python train.py --model="image VQ-VAE" --translate=0.06 --encoder_norm="batchnorm" --encoder_padding_mode="replicate" --encoder_widths=[96, 192, 384, 768] --latent_channels=16 --eps=1e-08 --epochs=13.1
Rows from block 6 of the encoder of a small image VQ-VAE, named by matrix and row number. Rows with one number belong to one channel. Each number is 128 + 32 x the weight over its row's rms, rounded and kept within 0 to 255. All counts start at 0. Numbers have three digits each.
After each channel's rows are labels from the 100 images, of 14976, where the channel reaches its highest value: "responds to" is what is common among them. Only what is clearly more common there than usual is listed. The data: photos with spoken descriptions (Open Images, Localized Narratives).
# sq0: squeeze pointwise conv (encoder.blocks.6.sq.0.weight, 192x384x1x1), inputs 336-383
# e10: expand pointwise conv (encoder.blocks.6.e1.0.weight, 384x192x1x1, transposed), outputs 336-383
# e30: expand 3x3 conv (encoder.blocks.6.e3.0.weight, 384x192x3x3, transposed, each kernel summed), outputs 336-383

sq0.156:153132075152130165107146133138121118133175123057119136118130126133141171148124128062152113114150177115106151098196147130167125177126129143128131
e10.156:091143094148152139110124142133069107131138141084194118161128127118082145152124187071102178095124146141116134158138138129118139105125169159153072
e30.156:148130126115133131147073097130107123162138145128145118151108148115126129118136152111123113104100190120150124119151130098113149155152157117104159
responds to: text has "red"

sq0.166:135136159118104136145114096100192116113137144149106168092134115149136119138141138145129166104120126113149134102116148135166108143114158116111114
e10.166:172102163120098110117140117140151128100086148161141079137120111121126147120137131138084151167111132128093093124145152130129150088184149106080121
e30.166:161158142194172110163103137130152146160139155146149089144151056115167184145121148118122140172099173140147099130113083132148106139157156111102171
responds to: text has "white"

sq0.8:154143155129102111110148115118097145141119127093126130147179122133149123135119136130146097138162091120148192114156125126113106104129129124122071
e10.8:176123126113143158154068130201057120132148123125167145128117117095098049126158100137183106133141113119148132112142078135095142164092176138174086
e30.8:084150141167129135142123126111137168140099215174126137147144161125126147136180119186154141161140170133165143146087119113154138131149120163180133
responds to: text has "plants"

sq0.24:109135105111137167078161160118074126106122041114138041146107131135146151068140072148102060153132160104118144137148079131107164154156068176117144
e10.24:129074139139170129205112051138101120084158144141122122104192158135073145149115125131111144147241137097130096090128139114074156116116135148111142
e30.24:136109139127133148152165097183115111113100133114181175166140128131126145085137167130099184148128137118155137164000140143119142137155104167154148
responds to: text has "black"

sq0.144:135089146126129123131161149138117138156165107108122126092085082138122155120255107148166127090155089094118148148098136112115129133144138132087144
e10.144:120155092147135176122158144126140047129125168085176121169117151129067134185106161088088158111146152113115086148152162148144167113133127160160104
e30.144:109152149150170143134073143165105136160108029092144139136159154139168138153143134089153095168132136148114147119153137148020146128132149093120147
responds to: text has "color"

sq0.13:085090117167114120124115088140182128152147157122128177147143141156111145186155152094136144134109144145148098090114143137162097136085148111173145
e10.13:129125178112117097127138126145148141106072144165125114164093130144127084158113131118106144173121127128062130131119147123152137109136131082089128
e30.13:207142134123116127113155132130113113150169139130175094117103012020156139119088150141078155153085121105140115182135120124134139131158144177114178
responds to: text has "white"

sq0.118:103090120148084159132135136124157128164131130134151143174130151132086141150181118146113110109080118126110130122102167100098135155143159139153085
e10.118:114154114147133119100189130094128081130148174111110149138139127156074126141128135034085171119128145104136122140157180171133150100152096142152050
e30.118:126155120115136166137121142085098122134130032132186131128141140140140126132133123103163077159119136118127129097143116097027151136103156137136182
responds to: text has "red"

sq0.43:150024153123071121046111101158099088133153130090106165100103118149180148118193085137150145173207156115117227066196138172128073142152131135154147
e10.43:111135092132161116111136125111052035143148124078161164118164143169048137145142148125109209099144124133152153128125156092096126104152131153155041
e30.43:117147127100177156130151116128106114161113109146078111082110097144154141151144146056095098165103143060084166126163127102049113060127147103081131
responds to: text has "red"

sq0.49:154171098094137109126165064107151094106098115154092127109132147083119093112082120125098071143101124088094101137110100095081141127112125123091128
e10.49:145087137129109106112145118169121165109131153097171221164132141096112163186234088100149133109107098087149101096160148122118061109127213094107141
e30.49:164069134126111126092162085090099114125139140109043148109078125063105111136155124140148169111099155141124097123168122110161086128094160160076118
responds to: text has "dark"

sq0.137:101129132131140138137108114139127109119114111150114119136092156113117126098123127124112101081114122077120120120119102132072195120148130176133156
e10.137:123069136158113143123072115224127174136126160117109170090127150125099156121181137137055121139121120101116079118153135123102110030145210123059127
e30.137:119148155158112101119145151110129151196142200124117149106104127048141131137134127146194154193152151159194190131064133148126109144150154134173156
responds to: text has "black"

sq0.135:122146150154124170139127136146136159084112080163114148163153165097125111135102107135098150100115146113090135141119119095161172084105119164124128
e10.135:177083141153099127138148167183170126099121164115173163159141129125120148142170123157083100127129132103130109121121164120146149060123171118066162
e30.135:134076115171083130100138193078172157129137132154048139095056147080195099136121106110166187162149120134129173132117096103118120113071152171129153
responds to: text has "black"

sq0.108:115124041165120178095132160142147144179144126106127123150130139143124119162110157068114121132140157141092137111109135100091143147113142101134069
e10.108:106138137127148110101158135072132046134128127153147147157151128151124132166135120045108197142133183113160130135151181148169144112153180146150074
e30.108:130140122105119156136171129086106159117149000149181129136162130146130110146128101127127088105082142093129096110130133095161139120107133167124157
responds to: text has "color"